{
  "arch": "transformer_decoder",
  "train_examples": 203450,
  "image_size": 16,
  "horizontal_flip": true,
  "vocab_size": 65,
  "norm": "rmsnorm",
  "mlp_ratio": 4,
  "head_dim": 32,
  "positions": "rope",
  "residual_init": "none",
  "beta1": 0.95,
  "precondition_frequency": 50,
  "adamw_lr_other_params": 0.0022,
  "warmup_steps": 1380
}
Rows from block 3 of a small autoregressive pixel model, named by matrix and row number. Rows with one number belong to one neuron. Each number is 500 + 50 x the weight over its row's rms, rounded and kept within 0 to 999. All counts start at 0. Numbers have three digits each.
Before each neuron's rows are labels from the 100 images, of 14976, where the neuron reaches its highest value: "strongest on" is what is common among them. Only what is clearly more common there than usual is listed. The data: photos with spoken descriptions (Open Images, Localized Narratives). In brackets: how many of the 100.
# fc1: MLP up (model.blocks.3.mlp.fc1.weight, 1024x256), inputs 0-127
# fc2: MLP down (model.blocks.3.mlp.fc2.weight, 256x1024, transposed), outputs 0-127

strongest on: text has "red" (25)
fc1.428:467520570440586537512514585530509410543512505493460520518514522498428513545523524492514405543519489492498549383535410544491544563514531451432463496562459543461562512583475506573543578459536521512541421528480552445422456489464501552531470423572540584506484452471451542414488514564514575540485537477587536486487515503479475508568506489545480537503539402536551539541511537401512429488430
fc2.428:509500595424509488472462470395452558476500531483479525454512593561593505369522571472502490492505515460555411508415586408448483485564416546527573552468485469495526559506556516453516360524495507514492536454539469574427509552518423521572476468376523471458471541514519483545556447475463464608423588508549513419487497491461523438546482515450538523499493563476559454432450481542417499550575

strongest on: text has "white" (31)
fc1.590:609518483526538464384522434486437475458437495428543474531546499440460518482441508488468510450460412482521532520511534439548507508499430464474508597543512442417571507483545490492520575584469441435468483476521544519496463429539460440450513578570544491558421421449519464516488577576463450506550482558497512511457550449564489516512430490496535501537508572509516511522516599578543586528546
fc2.590:443479449558534584455502544502499487457428499487455611477499517489563586459538539497425520475462576389392521487552539394526499543515552621544497546521538492549499550564530394571559496434547463538493545542511466477431483464531546484510486480490385531429481445559496489592501512480553550497411461516471479462416487544494572550451424432535396486500479487501563458521500508486531445462555

strongest on: text has "flowers" (31); text has "plants" (26)
fc1.722:448453479493536612481497511515426451458457535530571494563502366474543447523412560498433418445430432572498545523543501538499619552436486521494552578631495495512431489540531551526415503455481515445514490544514530510482451450537477535465483498504455478524470548425423518528495460502486527565437576481456591428534405439422546496506469524472541466535523470486468490452553548484421554479508
fc2.722:487506554395565514584555453529564458503500512480524485429499540532464462509483542556540596493456497465497428476549584429477504498531618400603441526495531552491433469496554526499408488488504501527433497487458479447474362467466518452545501500571547433515496514411555458483513484455534467498499493526533508509449511522547475480471533570482514433438479540464392448512596517529550482436534

strongest on: text has "holding" (37)
fc1.498:451546483396523537476505472527481457545475418443467490431500506508416455471468508465436477529575517516546488526507401483438579560483405527508534447443458376531492598444541514450500554583419436485481541499493457380492550477516536541470505552593504506454434544498550501480433606620541481512593510539532429442473578501549429492519534453540541528430498436532566498422533582488488485398582
fc2.498:487544475564486519357394609467424542415448481490462565539544485550470512652512514589491557488404532545485517489507471428537498491488543473455454499557539413391544406567435415504469453502542483549466467526554438592514555489560482543553505537438538543491450660438485528520497573483478568512528454434501528532563533378517512522506396493441468504513509493453544478483559529572506451538449

strongest on: text has "plants" (31)
fc1.57:619550462464521675458458525464527393465443382534477447530376507459568431474522580535544520573464545475516467503432484533461395525469435458496540447489472443502511574515498578540497520521509505437553459470516592504472583472547609443489604543606458434556541508408482559463494485524525433498604585530572489525496537499512533406440497506562605453422510553566574439467511549466482516463482
fc2.57:497528467496483547503458490499496469516546510469480562539408477482505462461503481522542483570513520518474547551434455493579418461498554491473446444458368583528416428535471478552537467485511555500476545480535437468520527485468529486465465503393554514542568544547464527471435472491477471581474524514544553513529592486389550531518484546476446482559493574491418562479486532541532492505387

strongest on: text has "grass" (32); text has "plants" (27)
fc1.378:538592514484469477448587510555569398526560503444559444452470468494530565495547477504448410427479504515475513514606509506513509536542498503503505480448579429438426431495494541584510547490464543450499523604541513517508470496460474488547508517468473486575463498493407462559473474437462559559504541536520444404462378539524571446561532445598533479502500395553568479514558515594560457437557
fc2.378:395457547599530534550554434533517461509529479442517468478523475593482525475531499532498545446435542456503602609520530376563494501555509474439469514513572549491470330479508509546609552457493455486492576483375491561522419503496404466540423558584487483413450600531529523552590479483561519551472455566496481485464444504528497464532544473459458481467550483470436482548503583508541493479523

strongest on: text has "food" (42)
fc1.200:457517509475523538538544610524476530482486516370550460424547563443606516514506519462560541420494524455417479504464522517475510509515435485488511495422495484583421431465544525445537573466454583389604514437481558559517544519514622502443465424547513498509479563488488526494530504499446520432523510490518505574488594549553582423431501546439481525482497524475455539421525520468477388431421
fc2.200:525505455540536515497514389666572471503534411447508578518444440485431492466465509525570473538515565466488542591564446403502480451463479434476524447465429538552474570515543525495550446484546573519508477516487505458538424550516534473502458504548465439549508363563433514494514567426362516506509513448512478505507532536420379429522481483464576453481492397604458474458482506596415487539483

strongest on: text has "wall" (54)
fc1.632:570596368480438503466478487493578560506355545514428509532503680608540487536425518506519335545552525579503515500564544590497489438534420501464486452572462549540534520516453411536449495476461525489463423540500536502534521448545450518443551519572474421512512451424627496496473497497487497544457582484528514468499504560438558585534528527503408552493463522486486462529565508495478588528479
fc2.632:515556550526489537441452471529517551554557502466510459430517467428444467426495416518459444440409534472520497486523587507473484526508545507603504484394560473475612587501517572485504472474471524456511577498521504481559485462412490577407469491474462600475430469533457494451501489534503513510478416558547523471500600454453491451521473417442548410524406428609523544444534463402396457526548

strongest on: text has "plants" (31); text has "grass" (30)
fc1.518:413533515523512467571490486571475440558495462591555461442622485499570478474500541521527492561495399534488398529497484497477417581547510416485489493450459403476432434476440553472426424563546643427460515470459511475415463522455519511447487437518440468414484621468454542508522469501501416475565535575500539476459493487442544430504493421492562462428461578517512496440506480499515364531429
fc2.518:449487489489427485466389507556583447441509521387453545480488561510484442431492496484415472509417512502480538446499491486519477531438537512443507473493441520574459462464477403561470520498461564584539608461610526562391452436443503482464540508434580446606399476555545488473558574479514553407523556458503531498443494543512491464424444489514565525483488516461434467511440530607498489431472

strongest on: text has "food" (29)
fc1.68:458539602526483477466480559503500533464532590485551476547483537464483529548521530568508515383422508545460508458542464429535612591536472483520436524528454490428492507439477469529375581560552497468477365505566481542529440492526429447509523527446454551468541497505495488494473447504519580429459455457396495494497462470542596435514501570400498436475569508465591542438531525416527620463447
fc2.68:615547473441468573530557573493562449503533533518444464451478454574504407461478528516571519490497471510602440574456471508427556447358469492438586550520525449496489449508501498502538522550508410415526430519459540622527513534436536503461435547467477522530518445475499430520423490468471566524403463502475448561521544525479525599572477529466403493564501478465472559556506538422535433510606

strongest on: text has "red" (25)
fc1.276:518438518401625496423470534484467456549424518559528458527425522510430539579537461375456502563535524453504550422517442488474544543569620597503511557556481520509534499529456522452620525477455533507516445534551482515510557512546491582445467493479534553527453422538481487531476528530498468442506532540574588416550525494439553500471465506566514505487479445473619539528390511398577566460440
fc2.276:461511588470440459463535518493579562483410403520490480520557451492479532451523493640455527538439524636433527441508538486532429494550519524610506482488549544494554461485523619501480494499545493484487595543436418515413433540500425541559532373506509554528481579467484503545513531484620510481566510518418510481415445520492490490534520557499581532576466441470474510490440469459413458521551

strongest on: text has "wall" (47)
fc1.204:504530397503500508465444473386529501483516553510475519511535501475546521501510567506479478567492491454599523489493392453538529427544596553554446495546446571556520545455469419522401525519482500543430564559584514416531498575555486471449485576555435498598533494494512455510377494514566543473477506520550444544423570526591542563554514487479404468444389543516538503521600557464512579551426
fc2.204:526553544433513435538528446585566551438458440432470418472578479551500495498550498526490583574414520531510432465502505538462421454413480488511532452460601462436573548495479540548509513538484552489582581471572529445468520494492548472511410516524515532539454549496475510587526436571589476507469483580637551545550488485452571477458494487499621432538459388501486526477550440525427475491501

strongest on: text has "food" (25)
fc1.637:469541485507544560474433513503453478433373449477558454437493513410525449494546448432430538537549457553515455480521442549533488447534461547460512507555472558495531518455504399431613632520523443451463518452510510482481456454504575558585498524412434542551600555559519549519545566508421513472474499483461581544548453520496579386462511432545499485552475573525472509387533553428562500512512
fc2.637:373524492533530553423510378478479519512584444503393520553478491497534490522517429464545508460496496471416505583584485568428475513556493581505530478570600550489525451552529491541494457447542552467587449551510499504537532512534545461554459556540419539441425539473445509491650435376437502549432602618494388419583395533499487564530523495492499531584535448491492477534572549540459417503489

strongest on: text has "flowers" (29)
fc1.704:456606421471464474517563526448405488538457446517473435471463577532527498462557562513534463498518514618525421503585546459487508577475497493556464545470505412604603532470485456464474533550457449526480531491485544460524528497470528579479610434467467494495569548548450478541445482582482518478517545471510574366457515548453461468582440531502549459429520555548477574438454497420388564495489
fc2.704:626478503602500589516513569543435477522568487483471501550638440515464426458458626525411494490496502575457491558472562514510431574485564477551525534558551607449445532523479505513518484541476501443463494530494552596461491485516508520479588437470527536423507450481554536524481455438486469523503468556528494527523507590511411537495481396514545458384529478481438566593505546482520534462458

strongest on: text has "flowers" (28)
fc1.693:570534438512481656446423530525586477497505441469425458551541492396555474520453591452491494508463450478481556417503458541460479543542514463451493523504491502566564502461588514560519542497469599479576469422590523518444515466465502523412555460557538473479528496455491487428457446603476508470579581547499511492420508525481511418489511550530559421510520584415425382549566514404434432398468
fc2.693:548564418537443446501515467442546603556511558527555508491482493450450459427459475576413500527491445466511452563485520452476523469403456430484456475425461551489492323483521469541465436469431549500463522502557414529493458506451536383556464483549569604518547439488474542477489458357463447436499571491524616569450605453470482456452459442507511511532505585465431445453555604562520521469438

strongest on: text has "food" (27)
fc1.505:511446478588566458468474553494525457556565437550587434548497560478458524456548547442461484544440417502484433543460421525482482458600569435554456455450515509611533534533577468456561539478463554483481463465536529565480503475463451559502499487360592543406479416557491554446436544491513574536483548452456457472482575442431561591479523429483507510542514507568485460439535439453487560449424
fc2.505:492522561550511605537553541475526553476593504496525506479468442585477525550489456511554580522501530548569511362546478504526520519538436352431502432483379546610540505549535485447511472487533509523508604450543419479547525438496555544528538446595552508411542516439517499474470381532491516513414553425493605506464459544636507516576473514532491563422489374526507527492386512505509601497520

strongest on: text has "grass" (28)
fc1.120:565443505510490518529512543518499443474617474568462465560477508472501565531540483508544442553500458521489545476516463481522529495441531598542530519438496526468483446482544563507492547466527413491496425534458499672462442458485547274479510513451533576473588506531491579430514462547480440431473502493525531514575431388492483477384578539438484519571476517510471473427510549510527604529478
fc2.120:400462446517477570492461502453458588545534439449538506530517486481429500549554525539501478496504498434532494530604621435555441491586505468440493542483517557473527610467447529451545530529427492573559575486582538525481491458536495660434553443477450625486515506470500544504504435517470470502526444359438504428482467465547473572494491539559469549499529523502524377541483447521460497519519

strongest on: text has "flowers" (26)
fc1.173:483554505421535535511478461582495479519458426573549458608580511569612489465471503554500431407410454468530503474398463538492545540491408544592456509548562588455404515468433448497514536557522500499487514529566567416486432531569462524461553481460523477558610494563575535448542562468479527556407542505525475339591467477485505473396478479445568468553584540482522542412481516429482497502501
fc2.173:451485495474536486517531507538541352492519569458532466476622524486452509508590502490589513555525530529557525547526535575452441533566546538436581471477500542457516452506526570473428507543481491563554400447477544524512373445530571462458450419602509452470469479633452500380532493544465477514502459505478508438413450366622537507580483504519509483458539468495390387450511525544501555496483

strongest on: text has "trees" (73); text has "grass" (29)
fc1.82:544460425496581620565376598446538494557572498478572450571488610471503515434509622521526485535489439495474458582456559558598416517463485530447560546501467443495526504531553517512546614575512473483428525465494485563519590472481484504626545475526529546579507461558520513509485466524523504453525527520527512396533500523413488523489513505496469517514472426481527513429518540454554461546437
fc2.82:499478395504480548550504558500513475417531536519523547465493473536510576514569512465478513452485480420451477545403530517384493523472533566554437479465472475459540420465480536499419439478562520528602512487397497480492607466522463428599483460519505482479388505476542548356517423489427536478532463554543496465455485457548565536488487479462602395524465478500517530534569495614551502564509

strongest on: text has "white" (29)
fc1.475:588632456454422501452532556515458468430508568570524439521551438546512516512418511385506459506505497459476408382471579518463535491471527470505564525502536527465434438464474519509470508533502538504498604446542486521482461536484482490555558505507512553507519453518500469457555550480381483479633522466371444507472482495469588537523440541470464521522451561439430519605443535547550403538473
fc2.475:469453481494494524536426467471433534442577453472460547544599554429503517585472405497515508435524549542458456419496456632507458514418503440540446486499548513533529513473556404472553500408441474411504477499466553443477485511505434601450508451511548431530468542466475552546476514442471511564500602500549602488514599514614500477495579481491467529508554510488525502479577590510479492507445

strongest on: text has "people" (54); text has "wall" (52); text has "standing" (51); text has "table" (32)
fc1.583:539555499490517494590487497503548479482553494373480480448501526545571556516408463505510537518494432485424561484469547448548551491419496531452569473495453567501440529470496499488464458514525532530505481444484429414503633423565522475544533445490507461444506536538380510562489512463516482426583550506506507422499617386532384564600563523490566519428489515441541513515479500506477520527542
fc2.583:473488476557418468502511496512497535549599518416506543588446493562489513475520641567481441537506448530462580374506559536417508588485621529479503466495537445415411457532523453462548420529464466479493462425502571578537515497456431551448395449523536584474464375393531531474526485487615561553497478398530551502534511480624507511504460526468537453470554486473471505548554458558500474442522

strongest on: text has "color" (31); text has "white" (29)
fc1.737:554536427453539559419430496478555496549551566483516517568428509511428595539481516546555556477512494491443515486537526436439472443478508482512511458571572463506519463466526442502533519503495526537423557528497445460472425469510469581573531521534517507456440475473461423611484504569549451523487582452498454477399514544451470475538476525420495552587494572560530448497440421495420497505508
fc2.737:520479462535511500563476466463463499478348445478449516569566553474479453506563386542461479596514523546550475472527460462483441468455528477453486573575437579518456490487485514446561516484488497564582488557520470454505516482484541549434469516479488567518421427455473499495554506504525514459521471480561532422519511505501432493556553540501442501543568469444493502519420489576545639393545

strongest on: text has "trees" (81); text has "sky" (76); text has "grass" (49)
fc1.324:547511467398493474485426538458529461395509484534450399535487532478570570520535434578487511463500563485510491528524461479481445518451454479433547433450526511428536553473473573503481488553539605490456445476532493495495433464468490579385577540510494505557541507464547483453478531398502492552506488479528648482471522447461530394646508557548618383508411522509575490475468436630432464474498
fc2.324:484540385540369438467483504521516415425568550512530522506484487531526470502479431553540489563523554498475456504454488418506437454404513531495479527492515531455482420522415496525522546465517503458502477557620518546442511442457505461449520616528525541474488586530493570513476583445475497494498419532560502481510482414463644502482543477531523376415500532523526425429458483424527571508525

strongest on: text has "holding" (36); text has "wearing" (31)
fc1.320:577449551423434477452526490508494444428585511606542482541425571409481510572524426450523537536484544579489525501453447406436493555524494414529531522486503569517521482468430472475517504517509531506431472541522464615502575496505502478479520506451455501569448499501558561514393483391494550474520408407504481515589488532503471551479594570490372534436451567502490574493563507424508545454595
fc2.320:515512441588595541498515464572484490539604440444554458478459533555526428529592477530455517584576528442481482504521635530517526504489494449505471506470475573480431468526513502562460449517586525443581538540499474542485389526556556468478639528481562551530477415463498604479549476462500431494487464580458443466534507496527493651494428493503442469485487490516593523491459495481486456569502

strongest on: text has "holding" (54); text has "wearing" (29); text has "man" (28)
fc1.44:447445568475520437428528622459436396482520487438490419562437554593514525598493498551422488570540517504485409523439428531564588518470504483480507538474416500507507542434492506440565562449491427454453515550515451544471545482555493585454360562439498527438445535473573495439445448489463495621541535496503489520432528484426478495534523493486505438472490464464567534487492471503493416472479
fc2.44:448515418503515480548444430507558519536536454408564574523561489517487409524521522473523433500445461469634439476480536535462518436478544527507490474561495451500540603501478505493499439465517472392502545471427520543491472575598474457540526447516391434452513405474578490599452486432455533509477545401504621445499518553490463506437498506461520483438538502488501575484607462536640493573530

strongest on: text has "red" (29)
fc1.327:516475516535462509497429435508515575547506535470450421529451629546505507518499421503463592457483501550541484509528458490461490575540505454544514521455514478424532451473425526450439538580597473511466533516512512546483444550517624526522391584565503496562550547622512541441445517496523529489462571465550563460533494450483489545539473550482565438442483472422454466486504551534542585458446
fc2.327:510427417528556515541415416471470460475478530556560449459460508438514424431495561474570475428549526511554578567420496531453495420511543456558529551548531583461638466553511478504452544507563525510533503546518556454567546484501595572457541511517569436482449531429571475399486497483498487486439442549510477507438552484578528558545497583595455526447527539508475409430534419521568625445411

strongest on: text has "grass" (27)
fc1.316:571517512486561548479483455436580581505502528531579560441558522523494516542525503561477441541473513472557468462500401564530473478488577493487510420484543534454509517471617517558533498544514448522434611486450415476583441466486556521340552516514548461507463493576484500552480564549555474453436387483554511369442532479505560456457509487638575488545463500479455500467518524489518459381577
fc2.316:483503484470521553561497564496504546473579522456470496616535545576479463545561481501437516538555460481470533506554450503460638542467489529493448477448457503441484483513474609528506490419448436450575519423550561464497523525515489499520571531553417471473539715502505552459467448402428551469556462501495500534374473470573445542428500461380393449499543521449597445420499548548513587569422

strongest on: text has "table" (32); text has "food" (31)
fc1.124:492531452555559511568547627587538536589544457439500477503512508461584612444499574484571450460557494479522446433550450486492474461493455539524513537416548528501482389528528476490466471464442512452488361563496505443513441511509502471428500583507501498475429467445511443486582592508372466537433518523513529483537483483416544462488580491567516526553530442531476498525461483435492464523490
fc2.124:479514476487451451597458436556392539409531547541471521473425458547429540549566552483544481552441505483634570582527447479492487539576529504445488526479505518473460463540616446521491452579477480519515514561520487536536496524567544499523512530477459493554565353538530591433560544490432529539535381457579451545528444541513473549498512423446484470524470619509497494493492493511453456554505

strongest on: text has "grass" (67); text has "trees" (65); text has "ground" (35)
fc1.259:550412485523498503443502526476543620501473537511480459457443482411440604458525530531474409546536464424491458487573538451436412513518448441439461473550532549468414545498523464507462476490480562434471505542472554504491395452557515493484519463519436505522471466501490389520537545458581490524556565489498515476423515498586554497464528486446502380551454467532548512588536528617464518492525
fc2.259:575595424559576519546505592581433456629461465550536511486490445494533504520480518423537477568487534532437522534459469556583513514459512502642617473442508527538561550461443557422463523473568545517428617466488477416457583522520525480561469468469484447516482459444405474564453535539459458511513570428446565551535511570547538558533451405472446493530595555523489405459479457429609559555541

strongest on: text has "sky" (59)
fc1.38:509445492511413495555460460455582556408444506565514457514485512550502488472540572506407508577434519473508539552462455616463478526471555509452456419527466524553481514554526608493546418456453586590429462420452438542526463552477392483568517459420546550404494404488545374493444484447537520569515481495502487465482580437529507502447476471496549493495595497460500488530614458509443464497489
fc2.38:478524508523464487434487534545502532547584486479524515430430404590576543417469541472521442492505526474580534601504494415571600553499418438530489539529501470507525446506543451476444453642522475389536480539518528528494515454510544483441439525507448395510462532521472571492531494648524424545447615549443489478510454600550463485509576444532420598451484510526475636520515477548487580472497

strongest on: text has "sky" (58)
fc1.209:423532430449520556448417497433538485597427489471496507518453517444487492455399465471448428490352559463512533411536470512566494522488483569529517553535442487527522490441445483501522494529509487550493504510559536405416496451502519562544506445404474565496475470492524569452502539574405438484504545608460411496540506463519517368386467463438509544530507508518598546466466444519533477526452
fc2.209:485489519507545500449497424535404573473566482424530500499518401378470494415564511510518553418533438496483460569538525572522472525499475311494527520453442469542537458527546472465430502475522481521583479565466477558461538518421539549491600645654444452468579490503439495626500385510501532545452557493432485545508493604544456584499499433514498502474465478519476458507544513493553546564594

strongest on: text has "plants" (26)
fc1.662:524587436553470609500514531529502442445463394514425488523520529450529485455597560464431493524470468456490561445523452570414413610528503548387527506483498526564408531492542515543482530548534506452560516430537478509400548418501526490500527418611482475488499474453381495490486477622458477401535569483529493549469547518512549422488564450446598539455485523493483394489651513424446467514489
fc2.662:526526476493570465501435489504548564573481552505481545510456517478455505358439462493552443567516433562503491590447527556544481464461472526508539561383460498450524395513489490516529487458501515511529440478541500464479469432438485414521420472470548629548477441496435550475474502423482478561449592523592528658468498472378512550512488517520418524489529596457481449454508505539498574480418

strongest on: text has "people" (47)
fc1.642:465507578506457510507461506463448491542447463483452437541548544453563644588560559440437527451533460526462469529530497423463422571490497461523440428393576544579501523524496583508553514399571575497463503510470567482483504465517536405502554372479466507456450542485488450425506534449503539597541466475515545493437543582581476507570524493504454503443454385450653479482564481442484450521549
fc2.642:570514503524482487493453441583499525348580494493479515486477514555482503419514518489502381494449536508503551512555509540436463507552497488471611494477474440549548500445521553490475474579469481462497520516510496437599530539525493550463334495536438524508442553645439533548521470481538512501453495409444546531475509628480563577546536448466514445495559539501513552562456536462528562505474

strongest on: text has "food" (38); text has "table" (35); text has "plate" (30)
fc1.203:463502473656581520424520578656621499521501459471555500404454534513539529449557500405491527485525433550522495592504443501532572433490470520517558524504578581579588444483575460514520489544458452470511481455473439453547418404486549477523537441521551475478497529580476481409523633547453488440419447419508529495527481499524485422473477479449558504502482551578574502472479535464423484448396
fc2.203:486491504499569482574450513513504611553457445429584515525650451522474504469504556463576560477533518477529547478491411500483532504410509495500500494469398638507548446524535528492500505487499533477502549508555473519525537458564488520518458454528581484589565565490519520500489399418435535511462465510570465505498530564429412426475449505414480537527518607536369495514464481472505524477534

strongest on: text has "food" (26)
fc1.196:546507492556483518546539610440474447476529478516572476534528481547596496407429464454493470538462470497443516501460547417464529512532505480533486483407525536631547493531499528454463449426419460445507489406580553502599432503544506520453541486425554533492480501635472558485495475576444498500529528563459549462450499489508484378634462545462595436535478474497414501518516535501447454524406
fc2.196:484471486516603517515545521551512511548508421550472468411473485521405462499425533551438462551484497504511577504532470479464533475409579418525512477568427577369424453608409564532433561460496566517484505467444561542473451493486361539519497524482565471543524325496477548511506528443427562527554459465517494536461429535449448475448450468518494546506500479497503448504474502503525465456454

strongest on: text has "road" (30); text has "red" (29)
fc1.593:497496520420545434446520536494515546495527476468533447515529496498496600483524552519514461429465488480584535409600473403517554537582438561458573512446472521469562492472519531433503566424559441544471394537434571374588476452412516472442455479514526568548455570473416520401479497551457512533478579434528530420506535518477540370454549558527482474508508423617558516469529602449432499552417
fc2.593:537389596462570435516515446503439520550522464486406507424484602400518537505591578447487540519499429458543550514543519471470507357531502539423526429481451551491472481574542424520491483555485516551554406534501508402507394555496493451467472542524552462550505412468482511468500566557599467492463607391405589426587504473505402461515555491463500511555474524508487484498484460459499476581429

strongest on: text has "red" (27)
fc1.111:436486487489515511453592438531443536537502578557534417586452477543541583499468472554445489472542455580447462500545518516444502527640511404566507487534604544464463535548607501519525528413434486466460446550470540470548485478522534556487483491569414522482444484551469502441462499578629572517448606504526551556477531510500549567470408532564455587485505476518525487531462520547409497489463
fc2.111:494528479514498559394407444519565484495472486536411552507556420503446527462626496560519497454525482511483440523436518463481494512488470450519469587511532484524400522540456541541515492461432506443573547470467496487525497548466543463495460372505529421505553422421558520555435490519490496537517550590566517485573447501490563479559573462551539478544556446570588562533529459455597595368555

strongest on: text has "trees" (85); text has "sky" (70); text has "road" (32); text has "buildings" (32)
fc1.401:509493542426577583617491536457554470444505525474539367526492461475494489528548537560519466480528508484470532496534472479543413474423528407469603472501536468463535456495494504520480505560499586547466526465383592409407561490510505519519593544506530564469533571574504538495492457524523545547542537554436480428434515503549478422529479452590537420426503470470513471450539499531436512509512
fc2.401:455467419461570522529505494567490498474554526495376542543446530519522469538508442485494528458490449488431558535508461525536492512544496560387416452552406463449542461574481534512490396435621499522498439527466501539532490458455514473481441553451473510488444583449568445427550502408490547581496418446596391524467549428383590569508499579526493513445414475493573515454412546500470518614547

strongest on: text has "holding" (37)
fc1.619:517407456527565542465502590489501517578462481446510414611428493545534511501500470491468490513548500519463524563392476567491452472495466486526483466526477475429515578497607445507477518469521521460465556564513501439505451390601488593496475470552470512440423506426443479506542510490524461539565508541476356482473497508533390555546512491491565543548501469573509424445506531557469461436558
fc2.619:505563597533462536420501543453471607461443459536458500464406499509486506566526498529446395513449537461539534480527522384441529473451434533476519501546434556498506594456441469599447581573551381490406419502534422483532555548519552450476489482491555518488556522450481513473481519591535505579507468420524465572588578481456550523488494504443468543615497499590528595537463538516606445523545

strongest on: text has "holding" (37); text has "woman" (30); text has "wearing" (29)
fc1.143:572570528450475466477484542540449470468411529474514510625468484561504464499453510494480455421484449486527536527518475533554477588541501525428520484650519471525499557525491542422459511548515444469469450517510410569596420552552527505496474477519417502465431487394565530547470593408510543451531569524517444475501390487491458523589503508463515460460481431465520519481394543606416541527603
fc2.143:506508549460554456465642484466603631499450533530416519369546573500525525571568561472501444434461491518425514463484548450524465425516476436555523569523519546510484468465502472496500480514556479467528508440521504408379484395571471524542572490449590511541533539417437473517423562577530512564450439518497551413462454414497451492571476456512398549602468456497570420420459531397513486516495

strongest on: text has "grass" (31)
fc1.630:517551467544583489540534451539490519552361387594517451440491548511458503535440474513375489442493626391463449465598464519491501467509477461539573489429545452420482459565430514558476463498505539517471527501562447482436451484456487477536521553397451601462595532537474500512488487494532592427515439518517473497462495391447592562430483511449605482431516492562451404535450524475510440442446
fc2.630:596432482550476545554455567488543452509472609560507456522503552522511557537514504408474594488497484557465458515497539469537520511596538511483460461504514430485490483413534408471560496553461388518479472498562431538512506420489498496493537399511563390516517419420529537537414472554492462564589483532544560545466503523503504396523508430531560508586420507512482482539501393438456536464592

strongest on: text has "table" (32); text has "food" (31)
fc1.664:619506444462518496424482530524492522525556471573591408617555417496528477463430480566484525488569367456472449483445468539532549539541563572389553508537497561531536574532494459450514531399473552434492430545473505528412492544557607513506480434540472520425436464476479524458478477541564450544500500517537481518557542528469517575545550489569427534547422486459489450475430592501458502498513
fc2.664:562473500469537547455465447496446489555449406470475500401494451466442467454618437566506473434523536530510510460540505529440508526487449519513484422528487564463485464502500423480539528471510554580477522581528510572552406503493508496513495416442460540476492474481451432472507595550512440491540564500574572454528497463495460544513590458549503536513485530548612518597434484505514591573382

strongest on: text has "wall" (43)
fc1.188:474391624525443542546450467438462547461459459540509548561574544577514508478503482584443480468525515454539585537495568459506524449552525498509515407485542438495477580499546424500515442531477505543457475471516483553475453403466562616509577500472538473471502491444623532425521439505434421449556449522529434508557546515518520456559485511588463461488476470457513564411532494626483526475481
fc2.188:509493581447523424490532532435473467542501510502552520449508415448481565567498473459516506497510458469498504463534487480498481535436542541454515565504444467622527487583556479494508545411552563468560449576533484436540528485506447396497450526440467478453534615468553448524417517491542514596555463452489540543543531407490481537392469558510375527577545514442447570533547527444598491512347

strongest on: text has "wall" (45)
fc1.753:451518492498563459495507539509449516523398516529452474548485541583603378477584539525451585447567577501521489481414495534523514489530431547480466515614506520499534546565511476486438447562506509497488406553535483515560425570519503494447534488517452498458482495455524571486491552479482393476485518485533547454437525433571497594537514502497521458510463431514493503456482513584391545530536
fc2.753:519488524480459345452515591415591486552610535494440486482522487475473514525482460554448535471443493455544512399483519497494471506466597532565591487463515490510592527475518555502478527532415463515470564501489398426508610415366486563507525555423507576536620567530449443498546481603411507566489473452519412531528581528470492444537481526474421574490486485515550445516475445440477487591484

strongest on: text has "food" (30)
fc1.443:487554463511589520451581548567553495507558534582493409477487509503487443444376490441518445466477444421469458532563425522545546505542511547468487499535604451489534442477555435470525564404402554399595471516572584493491478592525483547448443540481504505503506465519505528451489519486464346503494531439520485487475450537447494482457502502408505483517471499447469424506465559489448407510529
fc2.443:504521557471452560450571493491465560552464506556455580535487490503337492403510375456506496452489540461507570423562453526499497581441491533406500484535555534422500434502423363491511445498500557474468502610480541542517421578405509480493547439515494454462490394500463547467536460464604386518482466521460509474503505408473436550488600477539461481576447471388531519537500480485456452631499